Rows from block 6 of a small image diffusion model, named by matrix and row number. Rows with one number belong to one channel. Each number is 500 + 50 x the weight over its row's rms, rounded and kept within 0 to 999. All counts start at 0. Numbers have three digits each. After the name is the row's rms in percent of the matrix's.
After each channel's rows are labels from the 100 images, of 14848 (inputs lightly noised), where the channel reaches its highest value: "patch colour" is the nearest of a few named colours to the mean colour under the peak. Only what is clearly more common there than usual is listed. The data: regions of photos with short descriptions (Visual Genome).
# convs0: first 3x3 conv (model.decb.0.0.convs.0.weight, 192x384x3x3, standardized in use, each kernel summed), inputs 128-255
# convs1: second 3x3 conv (model.decb.0.0.convs.1.weight, 192x192x3x3, standardized in use, transposed, each kernel summed), outputs 96-191

convs0.90 096:476596536512479491495497521487482512529541441550494486478493498463499465497543488479508401467498468452512465474462516451566526556473468568466538499471532515502515509525502489523476539463441490544495494514547492449435501512510569423421550403602503520410497561517545525526467510507443416520627442425492556595492536460606445388466521481531477462343409453483481471565512481397473514491460
convs1.90 083:522567487558450474602481474517496477483474561501492438670579507446493497572463536558501497588457474514616512473507455520571416502487476498465512552510471511542511564550548462511540500529546475511551541479582491406394568551494460416459460553463442449548499571521550490433525542571488446495
patch colour: white

convs0.189 095:435429514473458464496508489488497484509482448503516481498468475498523555504462496484531506505507526494528390500509444440454461445486449534513492458442470479474504509544584407497460430479507548502429535595521521530524481530620502487462508490583450514406208464431645393540511510664540518561488562527520593510433646405524649427510562533473419475425396417540381573610521454584576503469525
convs1.189 105:590493598501444432565563452478443404468502486511548458617499579437508558489484590500443520546537433501495440477510464509566454529542566470476522527523503558464477527540498523568514578387432501526481466484460549486550458517522487407521524466504527532529475532342452498431471461467595469598
patch colour: black

convs0.7 107:459548496512525516531508529490504542464564484521610438478524523508528460486479540541522371478518491546531526527505480510543536582521483500523502446505506524528533515444471506545517474499516514444542463455484533440564493434495534374462497405497469561494581502545687530446457449462524314588462555520439421531479365484511517411604478628448556477508478577465444538517494519541488455503533
convs1.7 132:436535507554547531469484452503484489513464581530448586528538560473514546472529484460555498488533562475477480438587395478561464420425496497439592440445570512461516519516366571570471444511522550466507501434470503534440537495561570547517551446448410569579527514527478516551491493410468495514
patch colour: grey

convs0.0 104:492477431507463505434512472485432517464459530488534462492445452505478641471526421448496546532521469429512440447515505535509580544520446529547451517546438487539485504438506400511473584524574512565534442448634530530500512643635415485572599524527556507466512587510425513548477488498484424525479460516619380533493565457395630457475480606475576467431450471553519469529585444553471420408504
convs1.0 093:476520495558558454479496430628518643498575524497460508488529396481550503536545544567443531535478490493426545485459533511565505452566381532479474484407368458497456504466597471533492487489471484515574412507526542615540463547532427485465527498485521508509484560427586491503509448560488558550
patch colour: white

convs0.43 128:516515509519545522499494510510516499486495509496547478514510521523516455507484513503447444484511524537531496512537481519510491508492479498481519497485512469514511460485485495523503487500516543537448477528505491522473450459570589499405523631451447676530546452483530556482490385523533472441634485612603471503482504451524491479492499209571425374386445508441541596549459501515512605482446
convs1.43 131:448520558523489460556518429510467355529582435438486446444485508498422455473533541431551528535546488481434572502467450499413588557468527500474428549486562591565481584433527531528565572512452502462528475584590510424501526521554473408435467472420495495483530503489574533492456461454536490496
patch colour: grey

convs0.70 095:489462485496519486429494527464562479455489494455521582554574508545522427470508598502486442510486482593416506544481503474485519545450558482467551477522518506516491449585463504515497582494513467563530460556412472616394479432416574483597546529435412478445589577531452570524450528597499589475494472427417503457587446630479504490350557522649475406419497475538494554499446468514424586543448
convs1.70 082:540440358487490506505406499522561461475463498533480452506548543460421461488545529540586419511414453564595579495455560453528423504467572494448456646552554544505513447448569519424437506531513457475478590431423492521443527458530422531477469437397505535559527531377475520609495485527488445532
patch colour: grey

convs0.141 094:561478519576497582498487483575497491486506500523505583532531490516502628485524521524424442498550483557504512555570542538551505519476497516504537520540515502541484470565450511505486482515495510511583493601535485533516485539437389494464493579509549396475577464451501543564546541523468497499590554553494349445397513583482432532512509576538504687481457453570551517475504496627530512403457
convs1.141 121:419543524527488531460534521468449422593437510606498386475518540476536513588528519511512533515549437554400414412462497525537464525598543475538510587433477535499488391470401506476464583427456550505581506456543455541454477504512463574474583533461578560532509498593457573503454493454609521494
patch colour: yellow

convs0.1 085:450506540508487501561496492451477467473552551481495469470496481529487575512551535466529455558480532547515448568522543433518514514465540500535457582481535512480457511535448507542484541503496418490464576453566486445490521458496538540603488540445480420512579576487522457455516560430442571540455591574552382465490614520511481480641521481510542453572539550491447450412505477494536530496481
convs1.1 099:568531542589528490459537540474555573540525531538438454446425474601483478503492484453532529531556604547431561450495506601471576514550544468510511502560452614562565553476559418457502458407491490509461554592491447474664496440570507486438385419505561548432505520469545547497484497440546489444
patch colour: pink; white

convs0.65 091:488461516497475519506484514515589467530538462549494494533510509516477538527491510481504399452516468486493493536538482456482487564469546531473500509512530504544482481451506481497489406440519507494411510484525543507439510554486582554470633451450427428427477665613473482477430480479492420457512597463540491501459603539476425435513499482494541510453431429488558504384538450447513434436467
convs1.65 089:500524452462567503526516440500534404472566534459474501457431513405526546532589535429526499514463465468530429474505503554516478440463383432310511527489485499454547489480483497560460461468537525516530553491560433565483471438577515399512477455547538427546432446510538551468526530481499484422
patch colour: grey

convs0.100 090:455588550458535430491597514436492571453533520480589465479504474524465546517480554564531554434415459506471523473428498521497529544471533437456447396477387485422478597499456473533512548495470504489529473577496480558579483504556473569551436524481596509465465389456438579528551490531475644506568474493479435439402505626467630430489536489485465547497650594469513478469457460384548485607507
convs1.100 092:514503524500518525558514552602540536504509527498479578467373521422441472559448548464464478494460474557507452546515539572530519549456485536513510488513522516507493532434456429463397512484510527500522533486426394526524543594513518490544568489508526555547483514473417524600488535542431516582
patch colour: black

convs0.150 094:501457533495544467466496537507475466498518580500536474498570512581505551581529493466597541483429548521478473514496505503546523477530500544507517446487473466497416486390502520548491510421461458461432596489448500472522503568485546414517453489596514490440535592474444504387538468521421375473511467464540455599482476489564486430557545442586455527447516507490348470529507522525565465596420
convs1.150 083:400480516492569552516524487478410561503528497432541539446505427581483439418506481476389550509528505487463520465470502419463537420452466484522403445565508419510511505505501482538501433559474561500505504537493559493463514501450555433529435518501542453524436526409581507564496617427475506528
patch colour: pink

convs0.157 095:483519519510495518538455471495497522517522577528514545442520524492433489547522474506511552540486514501485516463464523500478532489475527518513480520478494498449470506527509488525503599516570516535563552589491455405467570375585534605534243503539493551518440415484550467437504505535488433519554510523475573560532435491539571504527440527487516455504488469473276477491561536551490525463587
convs1.157 083:532462505471495382560536523420626566545479430529497495462560501467534460444486505423474529454438574560478452464579475553555451481443617476542518494492500557531582552502593517460528534473547490460543590498566480505591481578519432527394423462493478435513570474570498495552585492461507437481
patch colour: pink

convs0.42 092:534514475521502481446552544511510542464497476526549489517498547518454477455504573510466405504506470556480498527423486529549545551540463536488549491480507490510530476488513490521515519436505532529655541455508510437433445477575508472447525483400458389518419522391499534529505508503496479510586569450491466587429456597441548464484493568508486301444286491492502419610514481522508560486438
convs1.42 144:493446489577509437485478506527493406491493478440509538448553383436535432457519540466530432456461459431483494580544454494491487460393444564547560447501571556533491558481554513506511475480420551512538528389510511481479545524489568485585544560441451435445560493534557554545504495462473564483
patch colour: green

convs0.167 115:589467519545507406524500507504574541515544585432438474438465521438446526540527450486511738547531525477528455444488430597522532475487443486499542668557472496538508493453510454484455634549573489465489562515538556535496498501497420541530524509527311532486560505515476482581475510476435434483430577440531524571492476374506488489579540476530526516469388594642558486386427519524482546489483
convs1.167 093:546510501517497492443556489565533536418514549553542477510527467467536471514474526523464520598442596504550551479488544540529515497562438495432510465452465532527496586487518452506565515560482531387459499479589571592402502489445464564595439486501369437485475425622539468576448515470590540511
patch colour: black

convs0.121 086:512514498466463506522495572511505522540523481554509493482539528520469598518545556502524466529479495487463540466507477464544556493523505477487515453536487533440448485524514530573511451484549514484445543578520504451492541607529519520519445493499505453456401414456542552525418521428426494340626493427372573609442483458519549554521526565563555452524523518427418403582479509452641476539520
convs1.121 095:451530469508478553529444483471504563553408462521589395516483481458501540547476375496548441444452558487466552490523460518502482494519533451515516436477481581502537500487657535434605484422536494461535565481466420472423490500456508551503485479452496475495584532598480515530470487485544366429
patch colour: white

convs0.72 089:498524459438473508512495526479536523501531482535583447506502551531445541425523452445553495588527476494515483555465517453516524537511469463539501482597453567532515520486537506603467525503466500515540482527483545461583591460458491553577426481394502438471583522627571499493489570450553493440535611467638558397589457537545471582528481410622478561468459458547561477489428560529418489504374
convs1.72 080:525564555524588554514442504591517566496567448450420501460524510475459505511481491442466546450445486503474532476422470497570550554496431519415485444478498440550536572579508521491589507438459433432434523435508506509547488564508566486564529474504536562422519516538513540484572405430495446476
patch colour: black

convs0.67 132:498484536445497478477527499483513532524496421475546473492505522482476476468501492493478463570431486504504495499492518500497500473530473500538491491461494494483486551468496498509478483479524478530465478576525539472562483510583554548479486493528568627469519490523443479568557411411541529558578468542600396592457467498437560321462554450345547405484632372541492602530550471524502530520464
convs1.67 093:492443503516526549416512446581582526534455477473526540518430454512432554592396505454422527540587533545486492460428512527447467477497481479456467541477449465494503497557493546519577460501448477579472424514533527499481505574578427525471538417470566515529471488481558475519448538516509468540
patch colour: pink; white

convs0.88 088:414533483492535464500518523501568442500541451436489472433505525498407496597488554471524490490441412543453466454502483442484489493476528456490478521582417551454496532482484486509428450503514498462603487534463452503429529490548455477534501489547519565492623463446520499486486548504531549518527598552431415501634519439541511542519580490558378482449511574472436466447432431508512522579505
convs1.88 089:565470480451515497555507448484490462458504451522439526550516565560534513525474473392644443453490479479543388533455510451516457500454463416503608551525567508529540539484545546536519521501608482451498622568527453523534475431522438437578453445479460540598497542462463502437489499506514569497
patch colour: white; pink

convs0.124 102:456552481506513533535504525479522483501538514490575470509460537490505550476487598548520498487528494550412453455509463477500528524513489516524546497470447475478508515451483479531487461512474492515482405575428531570623433494569566552454447597591419445467507463496584531597461453450566459482474501613472232535394586570500529486467557523453437611534516490564454541521528494491562443561621
convs1.124 113:396531533468464523543500563418484475572474461447433523506507430486510498442485497459499440478470464508509467493415532554578502535443548528556487570438555518511476428412527562601535519397498520428547450557483576446468535516540475409612566444539522530548517489470442510597450479467431556517
patch colour: yellow

convs0.79 089:573477522540506485548449479492513550492567495524483487548511510510524517544510458432511620561590461553548492527489441478473495508467507533509534539535522452531560479536442472513509529520533485558379465419572476559425500512513504517464525438499498486413438516525516581484576521466430455495508434522598437540517538502489479435574540560472568510376537578534593551484504509509442323528514
convs1.79 074:510559554499526503479496444514534496534476495483438564514495535377547572438498548539529554468453492452518502528518440501481486505421486432499499436485533446324491500515560555517526577516487496558512405491583553471430488383626423488410554496472441606518511593479497432545507568508483533475
patch colour: white

convs0.26 107:507521521527520490474495525506463528526496505481477523522525486521503382570567515467567521534494512480501500495508489529553526490518444473532465498539482517496518506520476540510516550513486536518536488503523544536568572501301531544446506518529287346474509483488477583492477457499458546467502439429545355503582534457458523482612485448460488132436396512557517592398559506528554481517470
convs1.26 108:485472536558531492526475437567459482468530454459461416470479483533535497485524581522614567452505567498446512495497495507465571387470461489471545478562612525470587623490549445412558415486487577470539469576433502488598481531420575562452536545546487559481457529556530525495528532494509547463
patch colour: green

convs0.97 107:461448478492447518498558483477527484539487489531466486520465519546473430479518481445525509555424469453538504468384471478600490430517479487517494448504453517471480466459554508508497494482522537587506546629610490498403502487423505462534497476570440476411533614464478534511561453486555424534522388495579476503506489502551480484519527565408494436514471570456504488558581512480486470424443
convs1.97 099:474480403443505488445481585368428517459480510568540439497536543560493517473480547584508396497484519501392523524502575468567403556529507468438556457514510512475486517582468484462537527483546491499554492597409408453436488473518516533584497498500503449517546531498555492502531489605530383453
patch colour: white

convs0.85 112:483459524508543563498428537512453439449526514525504431473485443532480559516481452466460478511538542569456486475544452524494466529441446589477537494527451441481415494489590475495487549477493476523557497466585431479534513528466523470506566516553546519494483554539563456505583534458379656520547507463406459620496381388493472467533403346502465461425486585454384559480435432556553455410435
convs1.85 087:423551491419523514513464514521523517443433505486517483535521502489463506445494446486443459503589454512488509510481420514450460515474463496509486488477452440467482433538603505537440548494444448526591505515423520432379459404572503486497532468482519574475470541504537506513484504496507403446
patch colour: white

convs0.109 087:481449484493480483555555500497502482589506468500461565508518470501515463507513514517519427501530537507498518506481536444481460564588508538490482512499515529515479535552469520518559455557512521517369525498495520554492496527507525529590515400517632615550432493492453489520498366526505552444589583644415359577505441565518513342473481530477585497432601550347519628487507481489551449492407
convs1.109 078:438498424526542494508501525474513505514493532507497566524464597533484578511430466553458520531445535529538380517514492478586499511564556502531494498437495489491403460564501494449534568528484595476504503503457514503519540521432520455439529543377546486518548492483545465531537531541507555554
patch colour: pink