config.yaml
horizontal_flip: false
objective: "v"
cond_dim: 256
weight_standardization: true
upsampling: "nearest_conv"
adamw_lr_other_params: 0.0012
batch_size: 256
Rows from block 3, named by matrix and row number. Rows with one number belong to one channel. Each number is 200 + 40 x the weight over its row's rms, rounded and kept within 0 to 999. All counts start at 0. After the name is the row's rms in percent of the matrix's.
# convs0: first 3x3 conv (model.mid.0.convs.0.weight, 288x288x3x3, standardized in use), inputs 136-143, a 3x3 kernel for each
# convs1: second 3x3 conv (model.mid.0.convs.1.weight, 288x288x3x3, standardized in use, transposed), outputs 136-143, a 3x3 kernel for each
convs0.68,106,192,201,231,228,236,199,217,172,175,178,133,196,177,230,212,226,196,262,221,218,202,216,251,212,191,179,222,174,166,278,264,214,105,233,197,218,213,206,184,205,187,248,170,155,131,180,166,142,199,288,302,195,188,212,209,223,248,179,228,181,191,202,214,204,182,181,230,214,207,133,165,227
convs1.68,069,253,219,219,224,165,181,228,143,124,295,148,188,204,241,243,294,258,202,195,226,146,218,205,180,210,269,163,178,194,159,198,96,203,198,143,194,206,225,202,219,254,264,199,252,136,225,195,164,135,177,152,241,171,214,222,202,180,244,228,178,208,197,211,204,256,296,170,171,135,273,184,153
convs0.69,090,203,158,175,199,247,193,165,200,157,259,223,273,169,138,156,238,177,237,199,195,193,232,225,225,215,232,122,276,203,153,193,141,179,226,164,150,208,172,180,201,185,282,192,111,182,200,172,174,217,151,230,194,155,172,173,190,233,160,186,198,185,192,174,172,236,216,192,255,219,181,201,244
convs1.69,099,180,214,159,116,236,267,216,221,266,217,191,161,164,220,140,238,225,152,258,192,197,272,190,142,151,156,139,267,215,246,235,169,242,201,141,191,239,241,225,206,123,195,235,203,248,155,154,233,159,206,229,122,197,205,217,232,237,222,241,245,231,188,174,191,232,232,158,274,177,193,239,192
convs0.70,096,220,248,157,238,185,165,220,211,222,226,170,160,164,202,235,199,154,277,175,178,234,250,200,166,213,200,184,182,209,295,194,148,161,240,98,217,189,155,174,190,199,186,207,120,157,207,187,165,212,198,192,182,248,233,199,235,171,194,189,198,190,201,204,185,205,245,182,199,202,256,242,208
convs1.70,120,142,250,241,163,197,276,166,191,254,177,198,239,188,137,186,232,246,160,172,193,247,179,156,216,176,212,183,290,178,140,175,243,199,167,272,242,224,253,244,156,264,287,234,233,190,163,109,232,272,190,141,230,202,191,158,216,170,183,165,159,238,209,208,169,189,171,213,205,211,221,125,167
convs0.71,099,200,200,180,225,219,257,231,214,209,196,274,194,215,165,218,278,207,248,210,192,233,215,191,210,241,194,188,176,236,175,199,134,189,174,154,225,185,166,246,172,226,238,160,153,216,211,257,244,205,233,255,235,196,164,218,210,214,264,187,204,231,182,190,178,203,196,219,192,224,149,195,208
convs1.71,108,238,213,226,252,266,180,178,161,126,196,192,139,126,266,198,194,180,105,170,250,183,238,174,188,186,163,186,186,137,199,174,236,187,160,212,179,204,137,229,193,164,165,222,243,240,184,221,249,198,226,206,155,282,163,189,155,120,216,200,177,222,213,200,225,201,215,198,195,230,291,193,207
convs0.72,106,223,184,246,232,217,205,218,197,183,205,138,213,185,105,172,188,252,209,183,184,192,189,164,153,227,181,184,165,190,160,151,142,197,245,275,208,155,169,186,182,174,272,216,242,240,256,189,196,248,193,174,166,181,193,178,184,198,217,225,160,191,234,208,176,190,201,189,196,196,259,222,241
convs1.72,093,184,173,172,181,158,178,277,230,133,179,217,170,188,209,231,239,191,196,227,202,197,191,233,230,193,179,262,167,301,217,180,202,267,195,193,197,162,160,216,201,193,189,189,121,196,198,159,146,169,188,217,233,230,279,219,159,243,266,226,195,226,220,235,164,190,170,208,148,169,192,238,168
convs0.73,096,174,175,180,181,179,184,191,195,179,198,135,208,195,193,225,175,188,168,211,184,228,264,209,213,239,174,219,233,143,173,186,197,201,235,251,230,161,234,165,170,235,131,149,210,206,168,219,210,206,190,126,235,192,220,182,177,207,198,208,229,152,165,148,201,209,162,152,152,194,186,176,205
convs1.73,129,240,190,207,241,221,164,229,176,214,151,202,237,153,236,224,282,280,217,199,115,182,252,230,223,291,208,264,174,116,198,205,133,135,150,130,212,196,188,191,196,213,195,197,204,144,220,251,205,169,191,196,162,214,228,175,165,196,201,184,190,169,243,208,223,243,192,205,230,177,138,168,185
convs0.74,098,198,203,197,224,231,244,186,196,224,188,232,207,173,216,249,234,230,204,231,235,199,210,182,198,161,170,194,205,249,237,178,217,208,193,210,181,233,198,145,267,166,174,318,229,264,204,239,199,209,236,231,216,224,244,208,193,216,187,175,162,189,212,177,213,223,190,195,184,204,204,180,201
convs1.74,127,149,244,270,143,155,223,108,108,190,197,251,190,199,200,134,164,150,183,221,196,181,169,162,205,233,201,207,281,203,238,263,234,94,126,160,193,202,153,181,263,212,202,197,200,221,190,236,189,207,170,166,198,205,215,155,230,247,214,203,230,238,255,230,217,149,220,192,202,185,169,207,245
convs0.75,107,211,207,183,219,212,181,215,263,180,184,193,161,245,186,255,165,168,183,220,239,186,163,164,206,186,203,203,216,186,152,244,236,168,231,178,195,164,165,210,153,176,176,208,207,220,208,179,196,233,196,186,196,218,237,211,210,171,214,224,200,229,193,170,203,234,225,206,181,252,230,221,215
convs1.75,101,173,171,156,176,256,220,213,236,174,141,254,218,212,183,151,280,215,202,174,164,201,178,213,201,195,282,200,208,230,204,195,250,246,221,167,303,233,263,179,193,205,234,175,227,263,180,208,236,253,125,198,187,179,200,211,207,198,188,197,159,178,209,218,148,266,194,159,167,185,209,197,227
convs0.76,098,220,193,184,216,174,206,185,235,234,145,231,217,253,165,190,271,124,163,165,193,172,213,198,214,188,233,253,197,220,200,193,187,132,163,213,189,220,181,177,244,211,231,229,259,292,216,189,172,245,161,174,215,177,220,233,216,206,184,181,202,196,180,231,251,192,212,180,203,202,193,174,182
convs1.76,067,200,299,209,192,226,191,212,253,283,255,212,138,263,184,215,165,167,210,231,209,193,214,155,139,241,282,201,214,295,207,271,239,231,238,146,109,182,203,246,217,290,240,206,181,204,254,222,219,215,181,263,199,203,192,201,221,203,236,225,193,198,208,204,185,205,233,209,223,200,242,221,112
convs0.77,112,159,214,207,167,179,205,242,202,216,181,298,262,242,131,224,232,230,180,206,218,221,152,186,217,186,204,237,135,201,198,170,148,208,151,206,198,205,196,179,164,143,276,196,125,216,202,186,192,233,166,258,198,167,242,215,195,215,220,215,226,203,217,207,186,227,225,222,292,235,207,236,204
convs1.77,096,275,168,138,216,176,160,188,149,98,211,155,201,259,153,227,222,194,217,112,220,205,231,263,213,268,155,213,154,190,217,200,209,226,212,197,229,114,253,242,171,227,156,233,174,170,205,187,169,173,220,176,131,198,167,150,204,212,192,225,159,218,199,184,225,138,191,185,121,166,114,196,184
convs0.78,094,161,244,237,164,236,228,236,175,227,201,163,169,158,157,132,210,259,163,223,155,208,230,182,211,222,240,205,232,167,234,207,237,187,257,143,230,171,242,197,193,183,164,233,160,285,217,247,154,216,225,190,231,141,261,208,209,202,215,194,207,204,141,171,221,182,176,174,181,196,240,158,200
convs1.78,118,212,169,132,204,150,152,249,206,233,212,264,207,241,305,274,276,280,136,148,160,202,206,238,199,204,200,196,189,174,168,175,161,205,198,251,185,220,272,229,212,191,242,239,164,181,143,240,181,214,187,191,220,139,185,191,154,207,143,230,203,202,193,135,205,270,277,172,206,262,192,131,182
convs0.79,101,195,213,187,196,227,192,182,175,160,108,232,228,158,162,209,221,189,221,184,179,175,234,226,144,216,172,211,165,161,155,237,185,249,221,240,236,229,206,201,251,245,244,167,128,184,180,212,212,210,222,221,208,153,170,218,209,165,186,203,183,201,204,215,206,229,156,169,139,165,184,191,197
convs1.79,122,169,243,257,230,247,261,246,271,108,200,194,249,133,150,219,188,221,255,200,202,200,152,220,241,157,150,184,205,196,152,191,150,137,164,191,146,139,231,253,192,178,268,166,192,264,197,134,187,185,210,240,217,136,126,215,220,262,203,145,242,201,191,215,211,299,160,170,252,178,211,253,196
convs0.80,097,186,232,222,134,219,176,202,197,226,275,260,269,173,279,265,237,229,187,196,258,153,215,242,175,197,224,198,213,200,211,247,247,187,222,195,228,196,210,252,192,185,214,241,130,248,205,267,281,165,177,202,197,148,221,158,226,176,182,192,200,204,236,196,202,192,194,197,210,189,225,229,190
convs1.80,132,189,254,224,196,174,238,183,226,203,199,235,162,194,152,214,134,153,192,186,209,188,191,200,240,231,230,274,238,167,230,130,163,206,216,206,204,166,147,194,155,255,176,199,244,271,205,194,157,255,207,210,170,121,221,249,232,210,187,151,205,197,213,171,246,193,146,191,155,164,170,281,215
convs0.81,100,205,209,204,204,236,187,196,198,156,160,128,147,189,271,312,189,255,218,150,147,162,120,201,181,145,176,215,213,228,124,137,145,127,191,182,183,198,198,195,205,197,211,181,257,167,206,269,277,160,211,190,148,181,168,197,208,212,170,142,235,181,190,189,244,201,225,155,216,227,174,202,190
convs1.81,064,188,228,213,212,212,279,147,164,215,204,227,209,239,240,204,269,217,280,177,201,263,230,243,244,155,210,225,180,134,153,204,258,181,157,220,206,233,239,149,240,242,156,192,234,180,192,183,198,206,232,207,193,219,180,212,237,255,211,246,248,197,192,245,216,205,179,234,200,210,175,275,133
convs0.82,104,171,180,168,186,178,194,200,230,221,146,201,142,156,209,168,243,244,274,172,211,174,190,251,210,212,207,211,192,254,262,244,161,181,180,181,212,189,233,167,249,166,144,172,272,163,275,275,211,192,273,227,196,234,207,184,208,227,174,186,152,179,200,204,155,253,229,194,229,236,199,216,217
convs1.82,118,208,137,139,167,140,156,268,167,86,185,232,202,248,150,276,180,224,173,217,167,184,216,214,209,197,210,193,203,193,176,216,220,190,227,139,188,183,212,170,123,279,217,190,268,195,180,185,139,188,237,215,146,306,227,129,155,168,186,193,233,210,269,193,213,236,188,203,211,262,163,205,176
convs0.83,101,221,220,197,195,180,204,181,223,247,214,218,210,196,184,160,204,218,197,216,207,223,201,169,200,194,199,208,163,196,204,343,198,274,204,278,222,161,204,184,281,177,213,173,203,163,220,172,249,191,188,232,211,178,151,179,243,198,177,250,168,158,227,220,215,224,200,149,236,200,179,227,174
convs1.83,048,246,185,103,299,274,216,255,296,185,192,145,190,236,276,233,238,282,255,207,169,165,219,207,178,178,195,148,172,212,239,87,189,206,249,172,248,212,245,147,202,235,168,181,153,127,209,197,179,187,259,222,213,197,200,229,193,191,219,190,188,205,179,190,245,212,222,229,187,226,218,197,184
convs0.84,095,168,214,203,179,181,163,223,170,249,179,188,190,191,206,239,195,161,192,218,236,223,227,170,190,164,172,183,219,210,220,148,213,161,228,227,218,201,199,177,235,193,138,149,261,190,189,229,223,229,185,247,222,186,168,211,145,224,211,203,219,185,208,217,194,181,187,231,184,235,207,177,219
convs1.84,142,254,192,197,252,216,185,238,274,138,272,149,285,184,213,210,231,204,124,190,194,241,217,227,177,168,216,229,107,213,185,209,153,185,158,196,252,188,199,181,229,135,270,210,121,129,205,187,240,164,157,194,128,205,224,187,208,204,212,177,217,202,166,178,144,186,174,138,245,197,171,194,166
convs0.85,099,155,177,222,200,173,179,180,233,178,224,300,208,215,186,253,179,192,195,189,183,213,192,157,178,184,212,174,154,250,155,221,120,225,173,172,256,208,179,152,235,142,130,206,235,231,202,197,214,139,168,201,195,242,112,218,212,204,195,199,153,217,191,185,200,197,199,178,181,208,187,199,205
convs1.85,070,219,76,218,234,193,170,208,255,237,234,142,191,189,282,271,144,172,231,224,191,234,170,187,171,218,199,200,191,215,254,201,247,142,232,129,165,224,297,192,224,213,228,227,217,212,235,180,301,226,239,177,225,244,162,171,248,210,181,232,211,201,252,226,203,191,261,152,164,222,235,178,230
convs0.86,106,173,244,237,219,183,208,208,157,210,167,163,195,206,147,181,264,96,200,209,162,216,211,225,258,158,177,218,235,171,180,183,184,292,228,231,207,231,184,200,202,225,256,217,272,237,184,208,144,276,199,198,232,214,217,190,207,193,202,168,208,170,224,182,202,203,197,195,182,155,223,197,202
convs1.86,055,251,240,200,168,144,138,89,261,220,201,270,214,191,214,254,215,231,238,266,197,201,170,188,229,172,184,159,228,206,165,115,266,255,269,68,186,173,151,203,87,153,159,216,209,195,234,194,197,238,175,195,279,210,185,202,194,218,252,244,222,240,161,180,166,172,159,205,201,221,277,224,239
convs0.87,094,216,196,210,233,164,213,214,164,173,197,214,225,240,200,175,174,181,210,198,217,207,195,179,162,194,188,220,201,209,206,97,139,205,168,304,191,184,203,256,213,196,251,208,179,160,211,223,197,211,203,185,237,150,218,249,235,185,200,227,222,189,239,239,243,152,218,202,224,243,228,187,176
convs1.87,036,220,228,283,242,211,194,258,208,249,228,250,248,205,251,219,191,174,223,230,240,233,214,198,232,215,199,226,235,289,208,174,148,187,180,177,183,165,160,199,130,176,135,165,216,152,175,232,238,297,218,196,205,211,218,226,192,213,204,214,204,210,230,226,222,220,252,204,225,221,128,133,198
convs0.88,108,188,190,220,150,221,240,160,230,211,171,179,145,249,223,112,205,175,229,216,195,243,185,236,218,177,174,214,236,110,291,160,155,174,201,228,157,207,195,218,188,209,249,249,266,221,196,220,212,193,179,271,159,199,245,202,206,212,237,217,245,274,218,236,151,217,260,258,256,205,178,203,199
convs1.88,053,264,276,235,185,200,162,214,206,191,193,211,152,220,257,166,131,225,249,217,214,209,203,152,202,224,184,241,158,193,187,214,183,205,203,201,184,165,179,211,170,176,200,232,205,215,204,244,220,140,157,219,177,274,250,197,202,234,222,227,222,211,176,198,216,170,185,213,174,118,203,175,225
convs0.89,105,189,180,182,246,220,180,221,209,218,267,185,182,200,195,140,208,212,194,169,201,210,185,224,255,191,168,155,264,222,230,217,244,220,146,134,122,173,160,186,174,263,204,295,228,134,177,240,197,210,260,206,209,290,161,232,196,196,228,219,199,185,181,170,215,177,165,208,226,234,148,207,154
convs1.89,091,177,170,141,205,258,201,132,203,200,209,146,135,233,264,169,187,250,229,221,186,189,231,201,218,217,239,242,199,196,260,248,191,107,172,260,202,167,170,193,185,223,120,138,270,197,192,179,212,178,232,194,150,178,178,229,162,239,162,214,229,212,150,177,222,273,230,209,181,216,171,184,264